A small image diffusion model, trained from scratch: arch unet.
Rows from block 5 of a small image diffusion model, named by matrix and row number. Rows with one number belong to one channel. Each number is 500 + 40 x the weight over its row's rms, rounded and kept within 0 to 999. All counts start at 0. Numbers have three digits each.
After each channel's rows are labels from the 100 images, of 14976 (inputs lightly noised), where the channel reaches its highest value: "lies over" is the class under the peak. Only what is clearly more common there than usual is listed. The data: aerial photos of the United States (SatlasPretrain). In brackets: how many of the 100, against the usual share in percent.
# convs0: first 3x3 conv (model.mid.1.convs.0.weight, 192x192x3x3, each kernel summed), inputs 96-191
# convs1: second 3x3 conv (model.mid.1.convs.1.weight, 192x192x3x3, transposed, each kernel summed), outputs 96-191

convs0.95:448416547501488486501479488470498475509487501466539503506462462516490463565550521461570541434465535523553511495477514458480466533508551488470522513483483533524490415485579567573499504416510472473458405425552415507527476458495405487475483489534532453510485495495508444475496555487498509486
convs1.95:485508478499527481492538495525480503474511492494475505487543484517487510559463488500491538480539458441506522523497450515469577491483551387499500513576576564564560604586521516549550557582523570556578564533558596518537566464560631471514519535454531548496536554538551446475582535504434526532
lies over: building (58 vs 3.9)

convs0.171:476507498466435484503515485451446467493470531469466522507479477501449446520474499484527499440480489504585504464525508495523458520520560526466483506512467528518512444493509526555495505478517460465447461434550462485500468421488463516522434562487534477549539497462559423487532526424473581531
convs1.171:541537501519521527436546519572536509505472476534533483479527473521515530588509500444492540466497546469531544544542478500514543489491566438481485514563559486524528551567548511536542577515514570552497496504509610542520501459572601548565487506514495511481533558545525457502617531482520519503
lies over: building (66 vs 3.9)

convs0.2:556479484510509510464534484549515552495453517504513472496491521488510526555503438492471515512418483498478548514475535459523495501548512438526488447563497505480540558518506477469501520518548444511503550501415524435417529438443401413498457507471458457446524448425406442482603541476474438433
convs1.2:576551539517464542455512512530497507493437400528504495510497525498505499471548532516506397518506550458543474468554492439576497501514520577507425505507505495471473484515514509513519481481509550517501469447543501544491392500541511633515472472489458433488501546533481509468574503478621503457
lies over: crop field (32 vs 6.8)

convs0.186:445483513512444488540498482440483498504497526495473522544504438515472459541481513447499520428482469496566486449521508492477442488535569500453460513529487532536510422498518531579515515442505457466433445421562445476526479460474442534510489556512551503555543479479545445476505521459498567568
convs1.186:528568531534533554469522541566531532518484482517537478474530486534533529572519522447473506486505519474555564520530503456499538474532567478464483528563576525542562500581540536561552570476544563553489471499501577565532524456606556527577490520533498504470551506563522454539610525467530512466
lies over: building (73 vs 3.9)

convs0.183:488465511468440495471576544477465492480488518501499544515430488492441498487464481461570503504512513517577448530500503464545554556534551502523505483490482504503529450472472505502491491490506444513464481489526450479488438381423456481529427490481481453494505509500517397505539474417431553422
convs1.183:522476428467502478493535471485511479478510491519465498484561507509483515506491469508498522470559464454460468517527452556525570495466520433512500448523509569521524628539526540503491531599490611509569566529588640452482520478512608503478494512465516544488510604468519466439574507514469511554
lies over: building (27 vs 3.9)

convs0.99:510449465532484518557509540509490516551525502469447550447482547499461509510566452493531521404483513515511574551506539530588492539513522459554593501517505476451531467564491514467524489472537540514520475447325554442494494471582523473483433443503464500513492470498510469439611476501473428469
convs1.99:420574529505498497446491498550474493537441445495502470489488442513509496573495515432493486532487517445538550458546436406469507491500542542415455594532579465538491483555575483558544552485507557559549481467571487580577469482509533608512498552561531419535533584525541475519540563469550546425
lies over: crop field (43 vs 6.8)

convs0.54:504473483491553497530493449517542520528462509448555477499387449526513498534559498586586487455530550501531514456543480490429452584503539514487509458529480490486467450530503489535511447496512512476536477486518509475483517489514507436474423494520513456468485446469474490479509535480484475433
convs1.54:523467492444501502480544492549505452531497538513492516472441518519494511526502441448563510472508504467510476525467485434444517550436515393446482542524547469523518569514545562488513625560463483542520545536496568471505423476510587519530472568478557486605530549490572467502568581539489543529
lies over: building (36 vs 3.9)

convs0.63:447488539502518478507544508531496471555505534505543512525441498479508483478536510511550484449503595527575475439493479466503518552475513432528484470461488518564526453429586532589483494445524540550480465401528473487482428478467494468574500512484523475490494526504494459540481485505481476500
convs1.63:526524458516521431524559502497478498560515522486431486464503462535485523550475470488518575466519521452510551556498454558462545516480528471539504537514534515477474510515472422489489478525459517487487523509530582524520530475493533463490508535445534501528539496504543462533530552518413523527
lies over: building (53 vs 3.9)

convs0.170:470464512491440491520504480452465498488487527478480518539486487502467453521494513438502501423481464473570494476491489500514440490548551500480433501509461537507507442487522520573503501437527437478431460434571460498499467444494427525515453571498550511545555491485543443487516529446493572559
convs1.170:514549539503533522476537568522513505539525476504517494478518462521513519601480500476489537478486496471501541553525490473494527486494562430476512536563574546552561519582546543549547580517521575557520503534508575536545552459625614519572494533554531535502546512548566455520587555501515540521
lies over: building (64 vs 3.9)

convs0.34:426552538528560550513512520499506499485593474499536470491349445491518500553509470590544519466542543522512516525512493519481484503545589550519502490510476441446439478468551469506478483481404492494520473460492477455496483485413436478464421432478454514465472487480476493465487432503470474448
convs1.34:530477456443473486492521497475494460453502505514465523488464525506483503471480442500552500485511454450438433488493447532538508543420494448495492422508500562506499634508519515477493529588466560507575572512566627422432500489530630534478503545479550533584512585472549482422545568560499538573
lies over: building (28 vs 3.9)

convs0.11:470432526536506486499454485467523547463546489521510476475469472495507512564534474493467524519484534525461540571536511540520499461486549432465565509543467458472487498486494492476510500441506415487508489495455513490506487493452371426495509450476465482456485408485403478436599496498483416475
convs1.11:474572445522499557490434450536511498492460568505503483477483528534527522508539508415504475508466539410530552456532447462516487507523532559436478523527588468530539522551523545540526521476510551537481480463561593566488525477621512552535493554524542446536546512504550473600536564472495540441
lies over: crop field (25 vs 6.8)

convs0.57:480481532528515526587551576513513502506598508526504552497432448519493514531501478525588531381516549559548494488524513476479426583531560539520516522485470505529478451500499476581539481472482522496553432464515490481536450482455520501487413493491474530507493497509517491468536481509484478516
convs1.57:472565477484494566509384458521487497575435545494509504511491533493500484569556474447532516535513549445451602485507511416531524534500535544452511488533583487512543516559513535521539515463510553536501505465535604532478537496592514518538463530544523439551511435504528494542549562520553510482
lies over: building (68 vs 3.9)

convs0.62:520511544489505461507621602466486511509536502509521562540413461483490486517440478526508505408464474476546518475513513446459383535479592487511473457466447520528479472466497453557467515528486514468509516442524504459491439451389505471442489508453470476497437516502468455449536489509472442477
convs1.62:557528465482508494505527458547503513524445475541469516473492524529518520494577509539544458488517556418545504459549440492543515536517538551578433455529501533471475525504484487518518459517499601507507518427586622528455454483546555557484500546467510450532534539515536469495566559515522516494
lies over: building (26 vs 3.9)