{"model": "image diffusion model", "dataset": "aerial photos of the United States (SatlasPretrain)", "train_examples": 101725, "image_size": 32, "horizontal_flip": true, "conditioning": "none", "arch": "unet", "objective": "v", "cond_dim": 192, "norm": "groupnorm", "activation": "silu", "weight_standardization": false, "widths": [48, 96, 192], "blocks_per_level": 2, "scale_shift_norm": false, "attention": false, "upsampling": "nearest_conv", "init": "trunc_normal_002", "residual_init": "zero_last", "optimizer": "adamw", "lr": 0.0022, "beta1": 0.85, "beta2": 0.95, "eps": 1e-10, "steps": 12800, "batch_size": 128, "epochs": 16.1, "lr_schedule": "cosine", "final_lr_fraction": 0, "warmup_steps": 2560, "weight_decay": 0.2}
Rows from block 4, named by matrix and row number. Rows with one number belong to one channel. Each number is 500 + 40 x the weight over its row's rms, rounded and kept within 0 to 999. All counts start at 0. Numbers have three digits each. After the name is the row's rms in percent of the matrix's.
# convs0: first 3x3 conv (model.mid.0.convs.0.weight, 192x192x3x3), inputs 96-107, a 3x3 kernel for each
# convs1: second 3x3 conv (model.mid.0.convs.1.weight, 192x192x3x3, transposed), outputs 96-107, a 3x3 kernel for each
convs0.45 098:463492505469473475513472482401446509462510539508565546505484480525476532540447512470485476503519506463494497437475518535509529531498514437464518503494521532533526495476474503501470507501481413472500461482464516473469461455469483480483517448485489505519583518498623490432445445482536512537514476520456456456546531516519493530
convs0.46 095:500470532474484537538524570463508551535500454539445445558519507509486482540515478525527463459501480553498428521514481527497426552506473432469462479481453503501505505526497566545497436532579499536575509514532552528505536531500525523503504513493455480529421515571455483493530502467470472488530518490509513463472500519505527497
convs0.47 100:484469523490510560520523594477509565529498462513461451563527523510477487559536505510521471486505469547499420535526499538489414567525482458486499469476422488514509512526502562557513450518578491545581516538546533514500540531521532527536512502516477495545441516570447489488527499483496473481544515481503506479504499508512514491
convs0.48 094:570550522489509502517504499536500482545499465522466496466486480492516463459490410534534457500545514550536487522505437510529476541536493481459455520541523549519540513517454530483441468486503579556526512489483540504477559533487520497450493476453418470553366496582437482481538514449466503506496524487537502433450484525494530509
convs0.49 119:411584462467553497473532489538604412503503463457457539487517519521547489444506507468483497536497489459462506475540474542533483476494540521525445541461455457427511506403517472472527576507462461489491514502511460493520464487527514508512481512489447478485559507480425411441482494506498498493511492536501501488503498477538510506
convs0.50 088:458435455464456488478483505483480499494504515495492492473452457490492498517517511443491503455505506462487484438470490460486494485504503444473495468496506493507500467457463494476481491486464479464470463464492485495506493479500478481507492487487493486473458477479483498494455469485469483488487495504443467488471502505493518515
convs0.51 090:595555513542496452507444420553471450529483502473503530527507405513524471491514468537511482513529531492526518544481456521496506496506524558459456516480507483501520509541519555532451547478483576552529526499468468425407556557493565523447529457452501454420441453513393461474557490452525458483519484520575497444529462469493450489
convs0.52 114:513440482472477504550551574497428514547532549549587564505507528518502516539526468506519511491514510544517441490466503525523519550534492445411453477517531530569540503518487511496492427444579481481520453501519510546558500485500493486522503508571445478488430495523487479455515521536485525555555529498491488522440474540527486474
convs0.53 092:525473515479503560529494521509438472536486470507491523504505487527510464545508420531531473521527483558506448513488460534518463546518486487457452511527515529536554501508445514504471436476528532515535510527540528534533534506480532513500512490486432526594426527555458495475510496471469495497518511465523501484459478513514516473
convs0.54 087:495502475496480528515463536450475523445449525423398475502516527573529487567538544462507551518532552509539524468482554463499580478505506452458514472473507502480487501493515448478523542477477494514494514512545497455529467487459508492488552466487550507518563513508458480504476483515515481511480502505458460512520484478505498486
convs0.55 103:546455474528473538545479482423337428497476508488540508490484474562533450485503487494483503519530473406503499515462500518546534452550524469427488538526483503557500504514465482506536548502478518486487533510552538510513513506437543528515548497496515485473578517472510480483515465485511497464472511511535479508520524485507536523
convs0.56 113:501500586504502497526562516445579569514483483596411404549493492512519467513540504535523482515510488566534490509510497527499449541527499440530530503450476574459508493504511531514472457541499499564582486528504526552476509520537497536458482580478548488473461523570432497502539516447508519462499533525547542448515531473467539513
convs0.57 105:498553541461517495506529490539568497557491433542388421494481519521533508509561517527505485500511512578552520496522477501508461528550531509552464517512472551511553491498466539506445455528510536573554513518494537535475497538514508516448475531450464506573415515574454517507493508459447503502486553523546523456460504500502564509
convs0.58 104:418439438483503525540523601474442521529505529517527544429486558497520491569550442462522528540535497557538462432497539523539539525498461428446535489507543512506506509485529471511616482483597421405481485487542528520576417445501478518554523519542395449504472496487459491477415503554509530527541537462442510563478506505530522468
convs0.59 113:375574479435534470481536475526621460504516490480446520480513537532557512520521545455507495540543511487489524453545487527551514493500529505539465539480476494415501518394512460471521563519447455489508499508508480510512465472530508519506519549492489470473584525493448420470462501509506523505523517530473500475491522471533535501
convs0.60 093:516489474540488539520457463483450474479478527441438480528535523593559489534561530480493531524536509479516506465481531439492527462507478444482496478499482493493479487503526448480550573503488519490496539492543508444485516515482553500540548494473536519523554546496475527513484490527524505483472510469459459488538530456512545486
convs0.61 120:521496478534520505520507531513422494526487512500508506536574537536514496560541541513520519521520512525528497501495525515483489533524524487436479485468474480538553472519530476506514462493560482524542505533532473497527514539508521515512517519566515532533498513516459461473518529545523522533523529531505502509499489495488469479
convs0.62 090:594519499534484462521451452483372456489460503477517519524508451504561460478515480490473476469506493431493495527464494523547544475555521537448504540556535506563515510510478547530501500484458577532533536515490498480469553527459545530423512469458488433471476464507460492480521462467484488510484510513549452447473455494475489486
convs0.63 117:483491493471471474460477495518556543513540545504532537497494518492510532502577575479491508478496502506523530483481514517496522567527516548553566493480539537502496503491468478486480461435431458482493454471503473479476454464507452475507450489516494546553497505517602561528477469513467459494544536552465477491430430465513509525
convs0.64 104:508473456501501505502466535508439504540475479507483473517536528524532507554563495527516512523541548581545487531501503542496493570551556515448463512492496522530561506526496516500452431470575515549551502521513482485540515531506518517493518511529504514546463495539482456460514507507521506529544520506537487502521498535533496482
convs0.65 099:472449510463453510444463517461507534487508541507522540523515534502510548505548571478494498464491509469509534489497503495501518547545563465473508465464518519492519487498484467468460483462493443462512433458541448484539492487523459467522464509576529534530487488500572544506504491505493494513512525553462454465454454484462465520
convs0.66 107:530476486526496551569521495484389461524508544500571540487488505564497443521454471490490499521520477437503511525477517486511539440495495452436500505539501490558514529516491447476532520485502499507494493516548549519500517517479528503536564479506508483481536542494457432466545531571543526508507514512525503555519511483509504517
convs0.67 098:442426468478494509501530613436449547507484517535533493446495572478507555569534497463520536527538529558541459430487535519535538547532479414450540480483526517523476491514504479530565435504622426435468465474508514518587442478487469519547504530587412438461443442467474488471424503532498529539534538483425506546469508525507520490
convs0.68 106:547481474490434452504450496501380535496458510486538470513521484534542524548536493500492505460513531482549506496429519473504539484563504511398483477469490484514441486533507561524489512463524527511550475483515469460524496525491525491476531469540542499481477485517450436452527453493454478529515550513561462506444466527495491471
convs0.69 097:566515518570539519516441384531466452525481492480480536553532457504529445466520491543522484538536495439485504545496474531510480449476508523488484541481457463472522519537548542532518570499459567516507563511499484409374558542504555542501536486428528482437516455430374431491543497460560502450478456504550513450559500422459448459
convs0.70 098:627525490513457456532470490525377479528473517497527521520465427520544466490502467501486477464510519483526502526432462509528539508550511553429464506545542494540529511550495557543495481492493595535526509490476507495492561537459561512424513461491476425448372461558410483466547463476456472540512535520586474468457451534493519512
convs0.71 110:512508478527513491519492496491377439485468506465522514534564530551524507553509514511535539496519537470496505510495520478488541457501541516428463484470513493549550466481479465480467500471496488531526498527530451474526473506482506500478496464511596533472586499461574510500505515540480491528490493518532510528504490502497459471
convs0.72 101:517570527484539515485550544563579530527534523518516526541543532547529465530548504510530513508518494467483454509510529538500521544494497501521558498481534467430472515516510510513513511520506524568511465530511471554559577599554493513486495552529491484533445478511459501532526520529529508515496458456496532511484505490449461426
convs1.45 108:490502465519542511463518536434463489465519505513593540518505498498523484483596539484483493472463448489514472475526548479510514553584551447454461480462480481446435523539533543514541578467488509512532508567569554650627512478484531521509560617564515532512518539503449466438476511510510526496545570523476504521499485472517499461
convs1.46 105:486462613516505592469459486500491490443467536486500570524471517555505526516443459535518493502499528515513523556527483528488486510485510447504502436469482538481474418484487492500440477519505518481466476484490401456541501458483526502480466500491436450544411491650485487542492484487481486544549519512499521523480493535527506492
convs1.47 108:492498641498514611476446449486503506436479537466507555520486538545513524507437438523521498515522522497515516541529485533496458481494502442512512442471474523486476435475469486473417491536542535498499461468499399463542518479508512491481456475498423438522406488654490496511492486484498511533526514501497517521496512524517514493
convs1.48 097:468457543504483538505469467496490483474505521527523501510474507524514562553501451509475490491501542552531512516466480508479506551487481473470489459509529539525523453489492527503457469490522477488495506486466424429450475476493542522522520524472448485564405491620428450524506507524467479555561518490488489511458488558545516500
convs1.49 115:510565417482529534513497551481582485569517455523434450484547474457492525543446538449517481545531485530490518455558493548541455519483478452593552569565505488479481618412567493483536466554467507478441566469459526465475532507499507490509483449506520526464541503498480489547489532436510508458514475501503551487514533482525523531
convs1.50 141:543512490552498481501463482437462466453476470465470447479494481486485452459441431463480471476500488459482473459480481464493487466482466442453444453479477449476471576550555551533544547543548547530534540505508517490509533524512535505488494471493447452453475461445474450425463473467472480466466466449458464455481492476471483466
convs1.51 102:528522519520501458495443419460490551491504502537492432503507515505537486516527455430478551444497491533511431470476555491500519557503455482476525523489478564508490558549478560481477472460556528548532528518480451428431520543506533545480474475469492537563498533533518534499478498555482523514562522438452476544469503509554508446
convs1.52 114:467504541486470507534474490448406488415475521462562498538480493518515532507533458569495493478509538483551522530462510454478524474547508455376482415486563517581561420526521530535495510516548515525546506491512488467463486493526527517543498515472494491485498531556533508510549494500453493524485538484564488512480494551505534520
convs1.53 092:502496596482486609497464509466489538456507544472530526525462489496494533504502449560503504518512536525533522528475490510479496501481473428435528425503546506534518439511482502494461493503529509519508501497484445452470475474481502518526482530484470509576418504634461472569526502524486496555539534509533496524489501566521518518
convs1.54 086:526512440482506475488513523501495525526555539479557544539537496497529464490531550515479483509503492470536551476455513481512538444526534531484476514565530483589540416450514435478564530490472494519502482504559511470503511522508500526535542527543557525432542511378500498468524492512527510494475543542528467471509477463460522541
convs1.55 100:519519452474499500503496550488434543565518522497555527530487489454462439471572550484458538508469488453499508467448561518462515471498511489366489534478484497511500512533467452533539533480498476552500478526554496492514482520460466521480476552530531532506542513451519533532514487552552479494510547520511475539524435465494508522
convs1.56 108:561449574534519507437503434519521449432457521480446569567489526573510496487440499527529508510486519546483514533536469495474480526487538506574452455465452548490500414511470507538463514559498528512463451507502396449526570496494523535491454501515467473539448497570537502465484499497500491533545479498485530506517513508557503495
convs1.57 105:534493537523532566459493509526532501454466494473440520538475515557514548525470504527500489504487503554520533533519506502474481532485512472573549422500495544510499439506520509523472517547471553499458512486480396401464542492507556527516466504491467486517388481580455475541513502508489493541560534541490503507480494524562537528
convs1.58 110:446541486450511532505519554516457480491502490442510525495491485479483488473520563579475448505478484438510554558448472491472497437502538531464490470519544460551549430474524472517549537518478432472489480454484528478482439485507475504528507530551520498429524500461514514554568470465500485481443523562583459456508458477446514566
convs1.59 112:529548409473519514487495529489568471568502467515425467508541489470488526527452548448497478548492480507461520450558501551527479492469509478601536577553502498482496584413548470515540466557469502469429505474492502472510559487483480484517475473526512540478558523502527519539502537451530490470499467510498552496532518485513496528
convs1.60 091:540522410500506447499524545476480537552521513496520525526515514479478464477503556501466513556485494489514554475460540534492527470492532502443516560545513494571526462467460408506535492504456518566469472511562519455514516543507461506535510513554541510425561496371520497435519484533572475488492521548530479506561453469485495539
convs1.61 109:537524546514487478487454443456487546460503520483530501580532503568521442493468395505509497509530505491528497489506530483512494461524501383404530445470519556565537454509507477511537531553578623617579510521531404422458575556542542517496453439429488489496466470492553499464500500502504512484482510486509502507520529509511538507
convs1.62 094:510514501488502464509450415505456540531507532543540483520502507465510456501553453463464571436471528491518468490456556478446511522505510486411536518494501550519482514555493536517505526484575477513497514522494493469478474508473503542463517531478489545564524551545498522498516489545485489523528533455491466554456456522521504477
convs1.63 127:484483528465462507469453475494465437542555534500514497464466463481495484484480476502480444553559528495509490511477443544553536517527498509512467542588535512545482553555585493473492538520505451457540443455544534525569468472516453475506522521535435450457533525528417426443491463438541553531465471447507484452557561527495507485
convs1.64 099:504505547497498562466452461489511537458522516508567511535485473546518517514468428515497480494531510518556515493477507470487456496545514457463523433482503546589553455523568516488469514532570549544540502483532406406470531526530561513515485466473497484454420479573485462469516502500495511504520529485498483496479517531530546503
convs1.65 102:487485515487472521461447505449455458481506507491502473485498472514553520488516522491503471516528495484487457487499466488520501468481451453472459502550519519539460537530582502493524531541528534521565498493559472475558502487516515538549515533563461470495498504532429428465482472437507511482480477446506516484533547516483491475
convs1.66 109:511509454469482495507493576435401514532481487472547503577521519480471463458577571509490527541494485457514512475471563527475502452506486507378482562509523506552538498502457445516524527460458481558520462503520510483469526539493476498501452524525524523482526511424521519524509509542527469476456522511543514546547459473480508524
convs1.67 109:447483537493503539507527534535455459462486498455521548507471496489486514481511552575485444468470486450510550567468449454464486457506548547475463451496527476549564413506526491541529528525494432452511479455495514495503433459516467500535515537553534499469544521509531539548568471463490487495459513558569465451486469487452511546
convs1.68 102:492517476504489460547456414547437536479510535479568483499503462468521472462551425524485551444509540486559470522431560448476523483570497603381517492516536548607507476515524545506507513476547485520534513491530497431479483526464515538491475496441482509518517514524532510495537486522460495502519568442522460544459483522518553477
convs1.69 109:541523506524480444470463476459495549521494487530479460528539542509509461532538492411479555489474459536482446462492555521490500561479455486470496547457450555499509582528428505488498451459528547573518500530502454453459552568490520519460478492491511555595511529514524547507451503577532508471559503455439498559512486469552485458
convs1.70 104:489487537489481498525424397498439536481487529531548451500475525480529512490536413495463553443479535519541457514450554488456516535530475501427567499499504564540455487551484557521459511468558475498501504494489455411454465505509507541504481500439481519550494531579512506507522477550458472550555547442508453552453456550550520461
convs1.71 095:531512406516488439528519526468473537504529536501530503506498435465477434457484455496510520475502508471494476464499558461498533476504513417377482474482524516516525521514561559521571564513533581580541547542528491497502502500485532503478485463448534510436516484429525503483509533524480521508506533509508501489476491493499509496
convs1.72 095:510427432449435463440465499505543492495535532471471486490471462450432453464428471508541503498506500471456488499553508477516504461479499513613561478537547496504542491479529475479527493510517411362428434443495429438457480395431457405462441398464501537498479527506464499504503553503500513485462456477511567506507543496494493519