A small image diffusion model, trained from scratch: adamw at rate 0.0022, batches of 128.
Rows from block 5 of a small image diffusion model, named by matrix and row number. Rows with one number belong to one channel. Each number is 500 + 50 x the weight over its row's rms, rounded and kept within 0 to 999. All counts start at 0. Numbers have three digits each. After the name is the row's rms in percent of the matrix's.
After each channel's rows are labels from the 100 images, of 14976 (inputs lightly noised), where the channel reaches its highest value: "top examples" is what is common among them. Only what is clearly more common there than usual is listed. The data: aerial photos of the United States (SatlasPretrain).
# convs0: first 3x3 conv (model.mid.1.convs.0.weight, 192x192x3x3, each kernel summed), inputs 96-191
# convs1: second 3x3 conv (model.mid.1.convs.1.weight, 192x192x3x3, transposed, each kernel summed), outputs 96-191

convs0.9 135:468509459541510529502545500520503524391468538466459517494480469494513506516576359459497486471518566544545569513423550498432479497433545427441493488522502486409448544487359435462470496466450478395536461506472533560462416529457452447436453426412446413398431524486295510488558490497503401453
convs1.9 120:404585481543590542523470485515502512573550630462527462514479476499536500583466497411489561528490506503537592522488514480394502492525511483422540621508609448529535468546527498520515540449503470535456474531454480553576577513561450441542523488585507534537493483518488522672425491469398466459
top examples: crop field

convs0.117 082:459559467502537506499482466437488508486449434485485476450377473428519454500526581602467480554505498499496533475541532471515473466478472515468550466529515585532538501547525551554504505587487557504553600530626518532496493537472479461487546454496483506416469457485448494489362463489526474473
convs1.117 207:485485498492479500501472521476511496487517549498488506395376492590504553497466453480569538417396479492465479514458421535497412556452494485489516488514503446490512492492480483465501478493472422493466502501444519453460523451549513494511550617490621493621596432473632435498529648563459603518
top examples: building

convs0.188 099:556461478517530445554513510530548533575454459474484516451397501552530580528471487476509557453432500531459521481524412473497434517509586408500454415560467572516487456500497443544487448509533470486504544418482530332460491454519458395415448465448438452390420463454433440429602537496437389460
convs1.188 049:568491588479452576410591596497482453433497421498499519501432519489474480469512456478578423524482546491522422520490518450564484569448499494421470542489499487472458550492561518475502581533450508522549510569480523540503346519521559643538457516486511493567498611493530531475622589523635540513
top examples: crop field

convs0.36 083:550418454485567473521429401500517492485500478491507452475317514495487492554488482482502526415454497500432515547550516590507473494469507445504495503510488548457369552549517443485480510568489489483532631520512555448497522560531424476426453487487495526440437485488433534468518553559519412534
convs1.36 077:512560499495465504460515505508500470549463548524503486450341468544497519487481464457590467484393544486531467488538433452511406566468484516459476565501532389448466506511510482450518514464449450517459463455465498516484420499521542594503485591476578419637549522461603492482520663538535585472
top examples: building

convs0.64 078:482477543494563472525500468570502505510526464495529503414370461513512528446457479543537492498453566559565499515589438476546398524451530407476445451506491539484450501510500430551499565479492510478566519454469489463470495443490490406414456413445447498411423557444443432504525503514456383442
convs1.64 039:500516475548505459435541431537484491371449460517469457461443457547480524502548489498577490455504567447547546488570459500461508545481542567509448560518514381444418495517517478460505513507421491496454499463540564553520382500447489541462538524354541433554526534471558492470564603484467558478
top examples: building

convs0.115 113:514433515524527537519530496576507574491472547460543499451469518491520516496528498551530543490433523577512515437418513501475461538577501512525481418554511565536578549513488511498556572475573388525458500425344465336398515515415391435451515512453460466438487496492361509480635495468465405420
convs1.115 093:582558529485462532473558558494488500476428384530466521494482520502501502459553504538517356519498504423538449423539442434561468512477521582523414535518530566498489512518521530531515476538500553518582515525640534569516425490539595650498486529501513429529519558539538487472613557510620556474
top examples: crop field

convs0.189 095:412554462510537484470474437401541489478484439504515514441404450522515557475501501587580503470419537520486490470566510529520437598524514522525594479510469478510509388533526532546488427419491567487427407419460500474468432444570555415431474468469488454446511416483542436455495486467415489461
convs1.189 060:492425534485483506486508523542442469434523486430507500482529552522441490565452494436525576481542479525451500555442532511484607519477508405421544488502505524539514553524559545478520592614495505550592578606486540422531450471463494465483508539399534520499537494486539461456526527505459532519
top examples: crop field

convs0.27 091:450513515454602565478462452548532477490578488467565471489330495490519504470387481480546485467553537482430361477492508587514553530491471507404517474444477550514487570489513499525424573571453610494603547517529498488486500506450448457517439422452455545496470493494476510468447515528481463488
convs1.27 095:511426488451451429470511491459487505495497482537465525434401497550488522465496461594578470447433485494465429461538436518544416556450497475548531450530428499492514538468519529462520457528498445505501544478520532393442447495479532489431560583483596468610543472422597473431534614586494561528
top examples: building